config.toml
hidden_act = "relu"
fused_qkv = true
moe_every = 2
expert_mlp_ratio = 0.25
experts_per_token = 2
shared_expert = true
nesterov = true
weight_decay = 0.06
Rows from block 5 of a small class-conditioned image diffusion model, named by matrix and row number. Rows with one number within an expert belong to one neuron, the router's apart. Each number is 128 + 32 x the weight over its row's rms, rounded and kept within 0 to 255. All counts start at 0. After the name is the row's rms in percent of the matrix's.
Before each expert's rows are labels from the 100 images, of 14976 (inputs lightly noised), where the router gives the expert most weight on average: "top examples" is what is common among them. Only what is clearly more common there than usual is listed. The data: photos of plants, animals and fungi (iNaturalist).
# router: router (model.blocks.5.mlp.router.weight, 64x256, trained with AdamW), inputs 0-127
# up: expert up (model.blocks.5.mlp.up, 64x64x256), inputs 0-127
# down: expert down (model.blocks.5.mlp.down, 64x256x64, transposed), outputs 0-127

# expert 38
top examples: phylum Chordata; class Aves; order Anseriformes; family: Anatidae
router.38 095 [180 174  54  55  65 128 131 122 169 106 104 139 143 167 162 164  71 155 113 181 137  89 116 119 140 164 196 135 169 128 133 143 131 115 168  80 162 136 156 135 102 131 137 162 135 187 152 171 111 103 153 145 174 156 138 124 116 164 111 106 146  99 139  88 203 198 110 135 120  93  70  83  90  61 150 118  69  91  88 130 148 147 158  77 162 111 115 179 163 100 155 114 117 136  83 143 183 137 116 153  66 140 168 112 104 161 137 116 139 127 129 146 146 104 118 199 128  80 126  77 122 111 123  95  96 111 126 110]
up.0 099 [ 93 141  88 157  62 169 126 159 171 105 158 187 160 127 141 151 104 159 113 145 113  99 122 144  68 131 100 124 109  81 132 118 148 101 143 134 124  86 146 140 124 114 172 121 155 137 144 201 143  91 207 143 117 141 129 131 152 150  94  77 133 111 130  98 143  91 111 118  72 119  46 106 108 133 126 190 146 179 113  90 183  84 140 135 142  98 124 112 146 118  74 155  93 160 119 152 156  91 110 159 136 141 120 164 178 168 129 114 136 127 159 139 127 139 143 208 122 106 155 148 110 100  89 156  85 128 103 158]
down.0 094 [ 80 108 175 103 128  87 125 157 139 112 122 164 193 118 139 106  97 102 135 157 120 203 143 110 115 103 132 130 147 147 123 120 110 123 113 133  97 108 137 147 118 122 178 155  83 137 113  63 132 184 108 114  40 171 129 140 130 142  56 125 126 167 111 141  90 157 226 132 176  80 158 143  83  91 162 112 115 117 122 117 115 158 102 129 140 135 142 137 152 102 120 124 162  63 142 135 158   0 124  88  72 124 133  97 104 102 119 135 129  94 147 124 106  24 138  61 154 138 136 106 168 155 112  10 135 141  95 137]
up.1 092 [135  77 136  73 158  75  92 113 106 176 140 147 116 132 102 112  86 127 130 181 122 111 120 105 140 167 119 143  93  96 121 149 150 125 144 120  95 122 104 135 152 162 134 203 107 135 138 127 117 154 114 103 111 102 184 127 102 101 227 118  97 177 146 161  54  53 112 123 111 104 156 146  90 133 113 105 166 169 146 131 123  81 134 155 163 163  79  85 152 166 118 180 156 110 104 104 116 112 103 208 104 152 149 105 109 121 178 178 151 127 140 178 123  85 119 198 171 181 129 174  65 149 141  88  94 150 132 162]
down.1 104 [122 132  80  88  78 140 134 153 130 190 155 139 116 172 178 102 117 103 163 148 145 203 143 155 117 152 155 149 147 116 155 139 120  72 110 104 163 122  97 129 160 131 149  95 123  99 161 101 134 143  83 135 118 103 154 120 153 149  74 123 145 154 151 154 132  33  96 129 123 165 163 111 146 129 130 142 134 129 107  78 128  77 132 126  82 119 133 149 104 133  57 123 158 184 131 126 168 120 113 104 173 172  98  85 121 255 155 119 161 104 127 111 148 139 104 121 108 124 159 168 124 126 124 103  87 124 144 106]

# expert 52
top examples: phylum Chordata; class Aves
router.52 085 [183 129 135  77  65 121 125  89 112  49  78 147 125 111 129 145 104 142 119 100 144  88 100 124 124 120 106 131 137 178 153 135 166 124 129 101 127 117 117 141 124 115 110 143 105 219 129 159 118 134  88 143 166 148 104 124  99 145 119 102 175  76 117  86 205 195 148 120 180 155 162 137 166 128 180 127 151 131  54 133 112 177 136  87 169 166 123 153 134 104 104  83  79  99  72  99 155  84 142 157 136 129 112 120 111 152  86 142 148 150 124 129 114 108 129 143 122  62 130  81 105  94 100  94 104 133 128  94]
up.0 099 [136  97 116  89 192 168 127 104  65 180 153 142 138 101 148 119 199 149 126 156 152 125 146 100 104 130 143 113  99  91 151 129 140 116 123 118 165  97 184 121 210 134  72 127 188 145 105 160 170 126 163 147 126  91 137 137 137 134  95 201  95  86 126 119 106 190 104 112 126 138 124 126 121 126  93 133  58  79 117  92 125 167 144 154 112 143 128 144 124 158 133 186 139 125 126 153 154  52 152 176  94 120 154 111  93  87 158  61 148 121 114 194 168 139 133 140 185 147 143 147 151  86 132 110 106 105 143 153]
down.0 097 [114 115 140 156 173 106 119 131 119 161  75 105 140 132 126 127  99 104 157 196 122 193 145 139  77 162 148 128 135 143 111 136 135 138 123  88 136 127 178 125 126 139 193 120  84 161 171 126 123 145  65 119 122 140 136 156 123 142  81 110 134 199 148 145  39 186 138 143 112 119  82 115 195 123 134 123 184  89 107 130 118 172 121 188 134 167 121 136 133 112  80 123 196 131 137 123 130  49 169  69 140 118 114  61 138 119 131 150 131 118  90 118 121 166 102 134 120 115  70 121  90 164 111 110 146 131 143 116]
up.1 094 [ 96 172 132 110 207 111 125 112  71 141  71 105 158 105 180 166 104 150 129 142 136  89 137  93 143 109 131 118 159 111 130 159 136 189 145 196 129 158 131 129  35 114  71  76 140 145  72 113 138 113 149 123  84 123 155 121 109 144 153 140 107 189 148 144 125 154 107 170 155 175 129 132 106 123 185 108 167 105 129 131 183 156 142  67  59 134 110  83 118 120 124 159 116 159 106  89 138  47 107 176 166 122 110 126 171 102 185 132 128 106 134 158 155 123 174  50 173 139  73 165 150 107 133 154 104  66 146  96]
down.1 095 [ 85 149 115 125 151  90 134 123 178 146 117 119 174 113 133 128 108  95 188 129 128 141 137 135 171 152 145 121  95 117 106 129 106 115 114 157  92 162 119 126 137 110  95 116 208 104 164  76 149  60 138 119 139 140 104 154 148 146 204 166 158 122 125 123  71 191 204 154 170 125 146 144  98  94 145 118 179 156 122  85 120 156 149 154 148 144 125 153  83 151  85 130 134 105 120 120  86 148 139 163 132 118  98  79 131 148 125 131 121 134 118 129 118 113 149  44 138 115 120 150 164 189 122 176 159 137 165 133]

# expert 60
top examples: order Passeriformes
router.60 095 [110  89 115 170 102 120 152 106 110 173 127 147  85 128 101 133 131 203 136 143 152 168 127 133  80 133  88 122  89 100 147  97 196 150 124 165 132 126 141 125 124 138 201 141 123  53 128 134  96  77 172 134  98  75 129 111 115  64 143 116 100 141 156 145  68 171 168  70  94  77 120 131 166 191  98 150 145 131 150 151 112 141 130 193 123 176 138 164 159 152 108 216 145 157 109 120 110 147 174 157  85 170 136 159  89  61 101 124  85 178 121 120 135 142 176 109 127 114 115  78 170 195 120 136 120 157 120 104]
up.0 105 [119 118 128 129 118 106 108  92  98 121  88 114 127 161 108 118 114 129 170 142 184 155  93 132 150 174 178 142 164  68 111 152 156 198  97 135 108  98 126 163 127 159 112 158 112 102 115 139 170  85 115  53 146 167  82 144  75  99 124  79 115  96  68 175 109 175 162 126 123 157 106 123 132 153 106 120  74 109 129  57 151 116  75 165  96 176 131 169 101  86 114 153 108 137 109 130  82  98 134 142 114  73 132 150 119 119 181  95 116  73 121 131 150 156 123 172 168 140 119 127 130 139  14 167 135 104 147 131]
down.0 101 [119 132 134 109  95 161 115 110 139 161 141 135  87 137 146 136 112  99 143 165 164 176 136  99 136 160 130 210 126 124 101 169 164 159  61 104  81  98 134   4 129  48 177 151 134 145 112 114 106  97 162  12 173 143 145 143 202 114  95 129 149 125  91 174  92  88 102 136 144  91 121 173 156 105 159 152 115 134 178 191  90 107 121 130 160 107 203 136 136 139 153 134 146  91 145 125 108 111  95 178 149 156 121 174 169 123 174 164  85 149 135 133  86 160 107 132 141 160  96 109 121 125  64 173 129 161 114 142]
up.1 110 [133 115 126 123 115 151 181 142 147 112 106 120 150 181  75  90 180  95 133 143 113 140  89 127 121  99 101 253 133 139 113 133  85 122  74 129  91 118 111 196 123 140 120 127 126 108 160 145 147 172 121 136 131 136 140 123 110  98  91 152 108 158 244 157 138 145 117 121 124 115 134 173 113 112 161 136 149 144 143 132 129 115 105 122  48 128 167 132 180 149 139 164 148  76  68 140 127 129 161 117 152 152 143 129 113 139  97 178 121 102 114 105 162 127  76 106 127  85 141 116 127 117 145 150 102 196 129  85]
down.1 114 [124 122 165  92 121 124  89 160 149 183 150 128 114 164 118  96 148  86 173 109 113 162  37 140 124 142  93  68 128 137 150 133 135  73 192 146 141 116 110  98 135 140 146 132 138  95  99 135 133 124 131 112 182 142  82 147 128 140 174 118 163 150  73 101 115 199 151 135 142 127 119  47  90 156 100  79 147 130 174  91 107  86 122 155  96 151 210  94 116 185  88 108 115 136 177 125 197 155 108 153  56 154 149 171  87 106 125 121 147 160 116 125 147 111 176  84 137 206 151 102 104 123  87 157 116 164 131  96]

# expert 47
top examples: phylum Arthropoda; class Insecta
router.47 095 [148 158 145 102 187 113 124 129 115 106 181  98  80 120 103 126 140 127 142 100 113 179 120  94  82 143 186 110 147  86 140 115 135 110 120 138 138 132 127 133 135 164 113 159 144 153  87 112 125 168 142 153 172 114 134 170 158  89  43 115  85  53 135 166 182 193 217 151 144 122 168 102 131  89 158 131  69 106 153 153  70  47 129 133 148 111  97 113 149 103 161  89  67 132 120  61  98  75  41 124  59 127 134  83 149 155 169 119  98 128 149 112  89 116 117 183 107 113 111  96  76 104 113  86 158  95 126 121]
up.0 097 [109 151 147 131  48 116 114  93  93  99 124 122 119 141 124 100 120 119 128 136 124  95 100 106 101 126  82 126 165 155 136 135 110  67 167 157 150 113 156 152  83 103  62 178 121 114 124 138 102  76 106 171  98  68 147 105 130 147 142 110 105 106 101 116 156 116  74 131 147 120 145 127 121  80 125 120 154 126 176 132 110 132 109 137 173 228 123 146 129 106 174 121 138 121 197 149 164 184 110 143 182  88 157  56 115 151 137 100 107  87 152 115 116 109 129  98 156 148 163 137 112 141 174 109  85 145 103 169]
down.0 095 [100 138 157 110 161 181 110 124 107 114 157 138 141 192 131 120 214 121  49 135 172 148 164 149 135 166 112 124 122 153 150 171 133 157 123 146  91 108 169 194  90 130 169 107 149 100 119 144 105 176 104 118  72 147 118 132 174 116 116 141 136 111 171 172 161 114  44 122 140 109 131 128 138 158 142 113 109 148 195 180  85 113 181 121  86  75  87 126 121 134 142 153 159  61 125 128 153 133 119 104 135 147 134 150  61 115 151 113 115 131  69 159 120 197 154 137 127 127 158 145 106 115 129  82 175 124 133  58]
up.1 100 [ 59 110  99 139 160 155 117 171 114 175 143 104 102 119 124 168 167 132 124 147 157 175 133 160  93 140 105 161 128 150 127 190 135 161 122 205 123 146 166 150 127 158 128 137 125 106  51 107 113 114 140 150 154 105 140 121 158 140 107 142 136 183 123 150 100 104  46 117 115 119 118 112  94  80 113 147 150 108 161 110 106 105 109 106 115 130 126 133  74  67 174 102  90  95 135 185 109 182 121  95 120 106 160 124 132 138 124 156 148 149 134 178 133 106 129 112 125 156 153  94 102 144 128 211 103 186 107 118]
down.1 099 [ 77 131 172  87  79 106 118 136 154 130 125 127  39 171 102 160 197 161 131 115 130 147  99 117 159 143 158 128 131 124 119 109 112 154 117 197 117 134 139 126 127 135 148 153 101 185 174 170  92 189 172 100 162 124 118 129 100  95 142 120 103 132 138 134 110 174  88 124 115 152  90 159 124 103 167  74 175 151 143 100 142 113  98 118 169 130 109 111 147  87 123 106 120 159 122 124 114 137 153 135 113 154 100 104  79  54 110 153 132 132 119 118 105 170 103 192 105 127 141 145 206 157 126 128 121 168 166 131]