config = dict(
    horizontal_flip=True,
    targets=['family'],
    norm='layernorm',
    activation='relu',
    mlp_ratio=4,
    inner_norm=False,
    moe_every=2,
    expert_mlp_ratio=0.25,
    grad_clip=5.0,
    steps=15200,
    epochs=12.5,
    weight_decay=0.06,
    adamw_weight_decay_other_params=0,
)
Rows from expert 2 of block 3, named by matrix and row number. Rows with one number belong to one neuron. Each number is 500 + 25 x the weight over its row's rms, rounded and kept within 0 to 999. All counts start at 0. Numbers have three digits each. After the name is the row's rms in percent of the matrix's.
# up: expert up (model.blocks.3.mlp.up, 64x64x256), inputs 128-191
# down: expert down (model.blocks.3.mlp.down, 64x256x64, transposed), outputs 128-191
up.0 093:500505479455469502508492538487520536534483500477467502522487449520485531518490493480466517500493518500515497493468512513469506504520486421499541544510451519496547504522478521480460485508540511
up.1 107:497467493473547499533538484515504497515525530483512522497529425506493511469496563522465495475487522481490465506509522488489488502497524473471456553485511491492510519487479502529495507516515503
up.2 093:505439488514481521529465474511499527526508498483491464496458516518493546481493465478497457505471488514455533452510535474521516486497495496489549503462509512492503461501451525494479463524529488
up.3 107:533488472497468480473507493501528483487486527483514511495488555466504499512484470490514557538489520483515532517520470504506537481502456457484456609538540472453498494488463484502523496525515520
up.4 103:515447475481505506494502486533486455494501511522493444504450523463475502485505498493509502515486515497501496450492489481511500461489511514525516533449511514504479503476513493452487521453509486
up.5 109:470460512472516525523489507491490498494505523464468483502439484507483479464533498506527529478511481477502499491507484512500498502500463515499543422462419529527511518480501476506463509484508486
up.6 105:545531510511494492497483489502490528526508475499498501495488484533507482496459529477475447458486563483471486509454476511465500491519521468500536497548467515489527469505548467465487495501475525
up.7 103:458466476475473525485501475495497492515473533523505495527480487509499492498526503529560488542500480548502482517501491516494498495500472523491507505487492506545480531515485519487493479501510544
up.8 094:415518498529542512550492515507490501536479448493473495523479520486425538486497487488504502517490502553510508524506478485470478492481511491498534509484482495543471534520468525501498493514498515
up.9 097:438537504486499487479517532510501494549515502544533474520514490484574522515517484509491492515518472478506474484443479537449505499501495484510499495511502520512497510505495523458489468526498498
up.10 091:486526514531506513488499530506478495493508523526479572507527515492490526508506464520486518470499521509475531498475509460517518515519475483483457498496515524507489521483487500513539473508502505
up.11 101:498507535505505455498526522498504486443533505490521509520528517489511463503489493504497511465500460508491517500484482479466464497523510479492475557525497496475463512521538506507496533502527526
up.12 108:473468499509507506530492541479495492501493506509512493501565505505513461476491516510518497494510503512474496519497466508496472494467531538459517488464475529557522504494447455513442531507529510
up.13 104:496499505521508497539487533505493493503539436490491497483517452451550461524496543474490512470468525506490473499502470520475498489543527491510523431498455549486538500474473473521484509520515529
up.14 094:483467508536492511505503496503517480465494477486481519508455522467534560515493507514472530489460497495525474512548483520472497529537514515475539504515497467482489561518495501520551496473483490
up.15 102:505497482504501493500469448524503520488503503503483545485472487503496550502515481515562465489490507518494521520467523500475519504546506493514541439528532495484465508494466513542467500517491467
up.16 096:534516488492502493505516464523486514535497466482487474478475493501527500515516493501523498508489508528517502527528491482490481515501473542500509450496491495492497478500486480552469484544529518
up.17 094:504498506512504488467512517525489515469450523526532522480536522537482499483466527477500471479488496524493498532481559495489473496487465512505448459514559492460497464522506513523477484470523524
up.18 095:506501529513507535500528509514493483500480442491469487475511482519485496502495500499486533524491481504512523503539545500481551517480495477497485455494530506472501511491482517525528516487498504
up.19 106:538447525509485485505478488492521485472519521512496522481529493521517529513479508495489480538495514542515501523500471499493520495490463515525555534515514491496484516493483479502471488522453503
up.20 099:460480514463523471497505510508485484509521484524511478471560469509444561506462492498524495519531492510509507489459461500530522469465509513553516461483491524481492472487446523485498556538511473
up.21 088:507517496502465468499507493539524492524528500486490471521491514482500497472508550500484494518522512572511486496484523476501517515498542477506511463462525460504498505483509533530552522525499484
up.22 099:489578492507522436487502535525519485470495523511520509507527470494489518537477466523470502456500508500519496499499539497506492500543523500520436474504484489486522508492503503485455485488492527
up.23 104:537501506511515529514530457470536467509513513477475492512445436455555519515535508512496492488506483489507493460524486476551495527526501443493480503456516482512544534493490486509462474486532508
up.24 094:500530538559493528539439483520521484477471437477506521497452510537497531510494497497443498484504482526499505501517478510481514513466469495507504533484493500482491497532475521480501486517503461
up.25 096:492479529489511541531518513478463508437501497472495483490492495551483521502477540483502449543497501465466494482498459519506506506451508463471509471508460495465503482491481466507505479464462523
up.26 105:460525485503499487497524505514490492483515487511461527480514529521505458525499528471530449477512474493472492522509515495469532496529485525522477431471445515495544442487501458488464489490552465
up.27 098:505510511512529549522522490517502515515495486500502522473482520518543473499534536476522474483493501479529502506500479493489484475523502487526505469540517521527502517515445516540498486494522521
up.28 098:503493506504517490492540513511481508484477471503510497503486501528477490497513538460500494453528533496525516506549470474472467466521496432483541557474526487469510451490508450458536486472527482
up.29 119:474510482469479501520525498488488480526498496532465492524457489532470545522548493505499524490507506519476466502532543463531509500494490464497481469473453509531521502510479511521507471507504486
up.30 097:426507474444495509473502498473456491477500489525507511493515516467494534523470503486494500509492508500491504501471492513490502498536519490525485519501507503463533490492497514457532443485525536
up.31 098:505498537515489488527494499485491506470536537478512510532523489531514517515471528500527491455509502480494501504522546482469518524467445534486537475534452488491458502530524478518507499528487506
up.32 110:459484474435499454484524501502526532524517518536513492486490441520462512494526506524541502519495498501465485493480485503446515522534489479478486551533522510500518530483510454497475514494477505
up.33 112:497483493496502505483446490497507488488499525507472475474461508477467542528470505512518489506484486488545480516506496508505527485517488512499548444509478507544514483467501459533478501526472515
up.34 100:543506518467487463507520479480496543538512487511492489511499491524585502495546536503475487511500517499520470496521505487484477498509469464505492517470556506494469476504488515523537482515503476
up.35 097:465462480476489500478515487478527476522519496502511513506517540515477464508505464530448537494493477502469483509495529481545530533523510507520498474501504492471454493520531504476479479494484502
up.36 093:487488519471529532499535493466487473530531523492497466515483470458486471486523511523494514541481494495514460476511487514497511535504465560478494454513492492553450572483471494499493489485524497
up.37 099:504495508541497485496498514514511488578515528477495458478499495521523510491518466526516477524509484515481436499526478509482506476478494506499520487503480478529483503493474496485503513497471476
up.38 094:493577505547503532516479519478501487531506476502482504481480507526478455488512507522484501510489488502500432463511469489568509521508512501491518496533476504517495510490501472516498507463476532
up.39 099:476449489473499485474503486522489524497501516502507498543495496510536467508486481506538508497500510455546484458518486505480504516501475502493500530530482503503501483476484508505496497494495504
up.40 096:509522503496501484497498501454529461502493535517491482489487543529532470504497498480524504486487506463471495487512462533449439552505529523447492497534522504511516446526523464447517490502491556
up.41 110:475490503539522468504497501529483438507510503473519498497485469517489523529516514467506522488512497510515523494516570522510491486467511524513491452483505496508499510499520486502523528485488516
up.42 094:467556482505494492516479504469450509466516469503470473473525494509491479516513515503486485524506496497548510478500522495460506503548506452505482469505470507531520504490566497506536473501480503
up.43 109:496477497455494501518459485502507477523524505504518486498457467488481458508514499482471481555505457532474464481514488534528528481487458487483533445489480498506534541513518471512480533487506474
up.44 109:463520498536502542525467513512466483483507480507474464500496479486505510509501526492498567480511536502500499511524540529478531502501502479505483472515515467505526492501525518536518481500495476
up.45 104:523499518527521516541494492471519466479542492496475513517465517507510481521487538518506536489504506481517493438545517479488494538470522525486516494471507487511509534527541505560471498503504515
up.46 105:418560487506533532532470525527487517509516480500490508527469514528500513485509450501479500508508506518461485489523503477457496509473513496474474522493463504492489483502476514494513535500498506
up.47 100:504509524474514511471504528538477546530521534500479507524520504551480505508469456508483476531518518494507509501511517505538494475491517502512487481491460492547507477466440488451502472489493482
up.48 095:479527514446512486497528518531507537558532480484536519503524440528516510479532545506513497506496498469523464530474453494486526471510488451471468502484480491500551485488462507440456509504469505
up.49 091:506514501528508555527522482507479507510524481483498503515475498530468486500507490490495493495489522514454485554503515478464486485483538535507516472493501503491498446489555443522497483500441511
up.50 095:445462475501487517485520488562488490534485503468487509524491503491545479488478496483506499478492500460472487531497448501514506490486509482486464504536534525496479487521473491475476537542467516
up.51 093:527476457496465484500516509501506484475486518514521498496515553500502435486510510482497514507492513457490536498464463510491504547513503500472478481514505515501504497484479523514497525488491512
up.52 100:490508529466519521503475515495489504526504523482497503481494489505509492513456509496476510463488496506470491525529545523525528456508508506473509505526490506473493451469452524481512534497489504
up.53 095:535494494484504509497494487480496472540510516503494512503511443486532453532536468524487495504509504510488508487505524491519511517509489483496490517520503520462507496510544455551577476492527499
up.54 110:439456477467515480498524498471503498496467504517496493509465453483530444526490520478450496446490498478549499499499483508490487504549498494486468546463524519509520484508536534513489525496540533
up.55 105:493473508544489502495492511505487455465495507475512495473485524501523435486511500493490536457500497489489484490501495522485511478486482470509494474507502510477536489510497545484517525504481500
up.56 099:523485495510495506511477528460514515493544489486498537500535526480467487500536508508477500537501470505503470487499535483494526497472465513499534522508459509508467522512504569547503530472471506
up.57 089:489514520507499524508478517517495508479500500522470496490514472539510541494437524463518507473485503498525484479511490534488515476495447495488511500508488551479490490509510513476443500517510505
up.58 101:484540493460497515504472507540475545509512530485486564539520452518458522525512535518493531480505521521541508536493479460547515508480519479476530447482496455541532511496471540458498477548504499
up.59 101:433541496531523512517500499506490507485455499457463482491505488505452528493503515500511494467500540518496489548548569532469499529487482514485493553500504472479543484506513515476487452514501485
up.60 098:454534493516471485512503502506464485488506506504511492506530487528504538495478491494510513489508496497471448506533554509479483464473527525475521440454536461486477487532456479521616469497476487
up.61 101:503514506489492486517503498497527506510483491480500478519466471511522434516455520485476518502509491497498533491537477517511479491517511499500472481472443510554508512501512495420467482505517496
up.62 089:495542493517454473494496524537530509480479498513531502483506480523488470486541522504450536504498495511490487531524471496504530512487482482493455466487490477483484515545503509538483550517491473
up.63 096:511537521476499488503480502524467554475480445523466487505480516522486518483493555486528547492490509495480444526517468514478478498507520549490492503532507488457468477555508491514524462520485509
down.0 096:538479515485504494497446542510520577519519535478481523500553489522496497515508461489535491515496499496489499500483482476490522477494503541497536466523573513483525490548540470495469530496489501
down.1 107:499455487482496505485481520515484542503498472494486515458445518507495535502506503486509518521538532518473509494498505512490520512474483498525564492501517469519537510508521496502463467499505486
down.2 097:504542476506511491522512501496485488512514456493489536470546511509492492501499490498531533542467503489473461493519518492496492532488502557497540521512442510517485469466444502507455503512481527
down.3 126:477501486477472495520540489493482501510486486513493494526485448508508521495504514499502491484483503509498510503515539500520503500528483487497480558505529509508496503488527509517503490509501491
down.4 097:511523510497493495522523516508504468488513481492491475471460516498494453481519502491480513492470545527490541504495482501441515503491537471490518489524553479488530517454470511546521491498506513
down.5 117:444546517521477551518557466513516503495522506521520486524530482488439478509538524481461513447508499507507525507486479505491499473503479522513505538535486477468495492575508516532494504489484450
down.6 102:515496547436513519514508485483522486543499507511492472501480508510503507498496523501502554508511522520527503495482465500485482511497565478514514517481527504520499501514462507470484465506503477
down.7 098:527515471518502544485462524495528520492505474498497543537536525518500504504475519505469508508465483482542552505488456499515503493508523545525492474506485487501495492472521531478512503455534505
down.8 093:571486509495522469515523507508520480513466499511488463503526536517514528490510488509485477476513484479485540484499486523483465472483519504496515492478521517538476496520445533459518515487527524
down.9 102:491439460434495505503492509514509507475507486473487495533491501505522488498502505489495540531525511521492490502502500523456481537514490488505474513509478510512522507525465529494466503514479485
down.10 090:506533500462475521510507489490509533492507549484494515489514487492495530501547516502435527445490512514463506470506490467493507498510507448515450413497526505501486501560476482516523528492485492
down.11 100:565439555478495527526532520495508486507499541529465514510524500493532525496520498517469501493519488494496506488479538500483491507499482546472546516493493459477537522523473490550504495533462493
down.12 102:525482502540525492508459486509484506475486482504484494489526502489501518481485477502558471528476556481512469502516485504506504492542482555497482540498511481491532503446535519550515471478496514
down.13 099:479507511504518473485491497493540605475513492459509504480456601509519476470492523476465507523497516475524513500485429511498493463467500499495516494474460475494474536523475477468508524470495533
down.14 097:486521516398476493511448478486493470492507539497506485497527550500511536511526477486452512497530502515499493499509528497472494491543526477489537492497547500497470533477475515487502489512498505
down.15 108:558420545487520465466488524491498573481502540476504496484508475510482528492466494521474465527543525540512470500510583523449517511453475506491518564520506498491505500511458506548495496493491509
down.16 097:536483530526473478517532506501521504495517491534491499495526474497521512506486479498500460535535481481541514512486544475512532483499482523512560505487530475499482517546528446511466525481502533
down.17 093:532525484528489490531475513497519484499534505514462523514443520489489484498517518502500563504476509523477496505531519447441515452522477531524464526500494484493502524446482478478512507492521529
down.18 089:510507494501512481506480499489519587469493501488491528472541524531493512521492528509507500444564497486491506491520527507521501507513471522506494565490533513523542508515492515459500488497513482
down.19 103:454466537457496484498511521506487504534495544475510517496464504506512542481459514490503506514517512495530501502510511510489521506482508516509479453494468456496524471498494478535516485481501511
down.20 095:480467522515483507489447475519479475487530523486481553494458425484527528491515467467469547533471489480510487534507447525502502477530497471512455546512520531510491469519482503515487506520515484
down.21 090:560486470409494460513504507508549551511499522500517505508552517491530532467498492502502500494471529510506428508501497516450523518520459455508486504506522529483483487452526509454489520500467501
down.22 103:539463510525497527463470502510525512527493471490501462486530472501533480511492473497520498485505467505472510495482485485511500498495466461488485527514556510507477486449437513470567490508500526
down.23 101:501486476479522472478476531525523506508521521484487512486484520467463481486496484478507473520518497510491474519477488516520518532491542529526554453496510498505474472540493491556507518489494514
down.24 090:469509521486539477490513533515513540522500520488480510529517562495461484526498507515572504484540524467513503501506490492486494479477530518501506434502503479501450499545506480526486488472506511
down.25 089:472453470520505529495533511489511483546500438478496456482468466506474502504507551512535547517482495521493532514483486485458501477501531532513505533498526478492495508476433515495487508513489484
down.26 109:484471529477489525531487476505509484500480510505513489501506447500478490496466474462540474417502517462477478502496531540502489520518506561495475523525515554491477457513496488551503506536485486
down.27 097:484543485509519496504494499505478467502512474481508501482480541508501494486531492490516477538507485496495523495509531489493495505507504451490501518517552533494518508445477501469527521496503501
down.28 097:484492523553497506514455508495519507490500473484502498488490469492496493511481469494554501510550481512519528509520538508532497485516499512497501498513519481486518507456529507538442503499510476
down.29 118:488526484514494429490518503514503500495483500515484484525438515490496507495495467508448519500498504511502499505515494514520497502496548492488530520452529503541448485551457508512469490505500526
down.30 094:454516519529484499490431491490514476533489492488499501526483529484485462510522513488488529567485535507507545497502498506527503479473498506514585490495527478472494470554506487465557495497507519
down.31 102:506498463532465483534532488472545461526498505523504488533458484510526552493492482498528522522481511504510479491515514490472501505468486490471536504495474473514533507524475463545445517521500490
down.32 099:476492504427495456500469507488536471535482488494532494483512481512478529494501499533468511492503490505480427510488565481442472521470544509501539477479480496497498504526479489543473511525512508
down.33 112:521484526469517531498472512513505583518485490506506511479481495492513485510530472501504473571486475540481492498505536478510492506498523535502504536485489449489513516486527505464471516522496508
down.34 096:537504473525516532485436494500512505536493492504512489492496425500514498500383454499449474551541529486511504503496525503519500490517516469499482471503528469510510512463538498486534496501504496
down.35 102:534472488518545471520458478499497497509506467501467481491495469490509492505488457539548482489497486500518468496519508488509494503487501471486511543472495510517494470490530511507490507470516540
down.36 090:480507528507522482476526520484528463519473482494495503488507494499517479460524459491520470547496538521496513502499476511523499514500442483519469454478464500489451508494494539570512495523493516
down.37 094:472538493482459494506491515494528515455508513481523467493493515494495491495468525490485483497459510488499465498482464528522497466540504530506467481502504525488518501515472535508505511523507480
down.38 089:468566477518515517518524497516482478453487484474519445489486533502486481496477542510544498490478477512502495528512505542501477476514533513532519469481499519477509491504491520469506475506524491
down.39 098:541527521503476475504533510507509542493501483535496519489558524461506452515503482526480512500496509491485518498495500456509533514518470468492453449506525466486471497457517490479478501497497469
down.40 097:478491497542494508507465494518526496505466517493517479483468525527562455502498550518485502497535496500445513501521515498538498489538498563532510474457506497527510509547460461486477507491502535
down.41 116:481509468542479515504530466524496505535511506524526522509488485489515516496521454439492485503449487520537471509498498521494501493533506522513447517474477534523529473551459531544511517467509486
down.42 103:478475474471519512513498508498471457467509508473486499531487561493506493504505546500533514502468510523483506498499500516570505488480495495510487452509509521514501494515558501531530517507501481
down.43 118:484503522509467501479493517507498482486503507497505501478513485489519516500478505491525510517482514476464525488492472512564500491534524514477491492515533504500474481553521501482502516514499454
down.44 115:528502499492485486514530469503505537461496530520486485536399510516531462480490553516492500509504489493464486494510462480512498525468488491502518431504517488504480514529463476433494515508477493
down.45 108:492501479507495544483578505542483431470486505521502466520466511482488450489525523505512446502483502546495455548513465501449484526506484507526506433504504502489457509516486491518490492506467484
down.46 097:569497462554515459467524507490496552492486503504492504505567527507481499516507500503490539512482509503500558507508477486567500499521474519483443444487477486511467514557485511523526532498516511
down.47 096:508536478527471544479477538485438558534525482492508480498487523459504530491479515501503518522499449481523496523479513485497517497495551519493465406506483498495500490466426517454537499499490490
down.48 093:481535534482474519468483501462468497552500482478466516454517530491503496495481480530544471523517562457497508487498447491486525497474551508493506515505459510485518469490505523545504497506514498
down.49 091:513535490511516484526509514455515529426510497484511498503475466479503533526503506492446483531515527505524528481479461494456499488517506507497501456466502503510496470538561483501507505502476497
down.50 090:497480473544490518493434503501536475551515496512483505520456529503492455499510529524471501522484479498491541507519476500512517494490527498513497545496495502518504498466503495472509465504505514
down.51 095:552573463516503504485506481503537466497507487506515495500421495498502471507509534497490540493444470540494484493515507493444504467519486462501522573507477494498532509492488499545501495496515488
down.52 099:496464526561529509484546445508478435506524508500475506519490530500514500505487457496479531473514468523487549539507502516511504510465519460555495534470501479535518445551484497444473477523515470
down.53 096:484503534458495522494511502492523492484513483500468492527525500498485498477503520509470464517490477518500495510478523495489504487441486488469507411491490519519494530501488544481506494504504521
down.54 108:462493558544493536553506491492496466509534517481506500502472521509499490492480500504492539505559529494521511499515521494471490504493517471487529582520505504505509522509451531454502497507511487
down.55 106:503517457524488499487495520505491512471504537450485503508513573501508507513507521491532468418476530446519473502499503513503495508492510478498527530508515504518513516488533508485493495490503494
down.56 092:491515496502509520495572455499451538539481520506504526484525472488504558492507475486486492529503527473482504463515511527460506486479465510472516485522546527507517530508530495491474507512500491
down.57 088:490510473526522521506544510494497507530519505509476512518490499484504499501492524490516511498452477480508447498497500485487508514495528477473537485513491493508528515474525479451470518495486485
down.58 101:438503473518436505490464484506517466501495512481514522482530493502489511533491473475516511485496470518494514469488470480492524487492521506479484472465483523510536510508506481475522469474485522
down.59 105:500502537486501466508496499491478510478510531500514527517513488509488500528465522486500530461483492521489509496506532490519490516512541524491515432491492461520560497505542479460493492500489551
down.60 096:500432434482523468512448485500490542474498483508506465510496554493479540507515498490573428494460513501524476502486537520465490522476504459497519492515529494516534517480533510481516482489523506
down.61 097:487495556531516514512525498493512560521464483536516491491546511493461499493521501515509539495504524499494429503517528503572494504500504544494515501527464473521573478493514499517426505502524493
down.62 092:592495520457499499484482490520510540468500519507501500472505514494488475514507517502494551431503489495489467501493491510513492494508485475526491556504500528506526502474493492450561510499483482
down.63 100:531480491489522505503458507465472511501449478503509514496538464523497446511499517496503550500537502469492503487507484451533505520500482519462489477485489433514497488485541485522478508465518534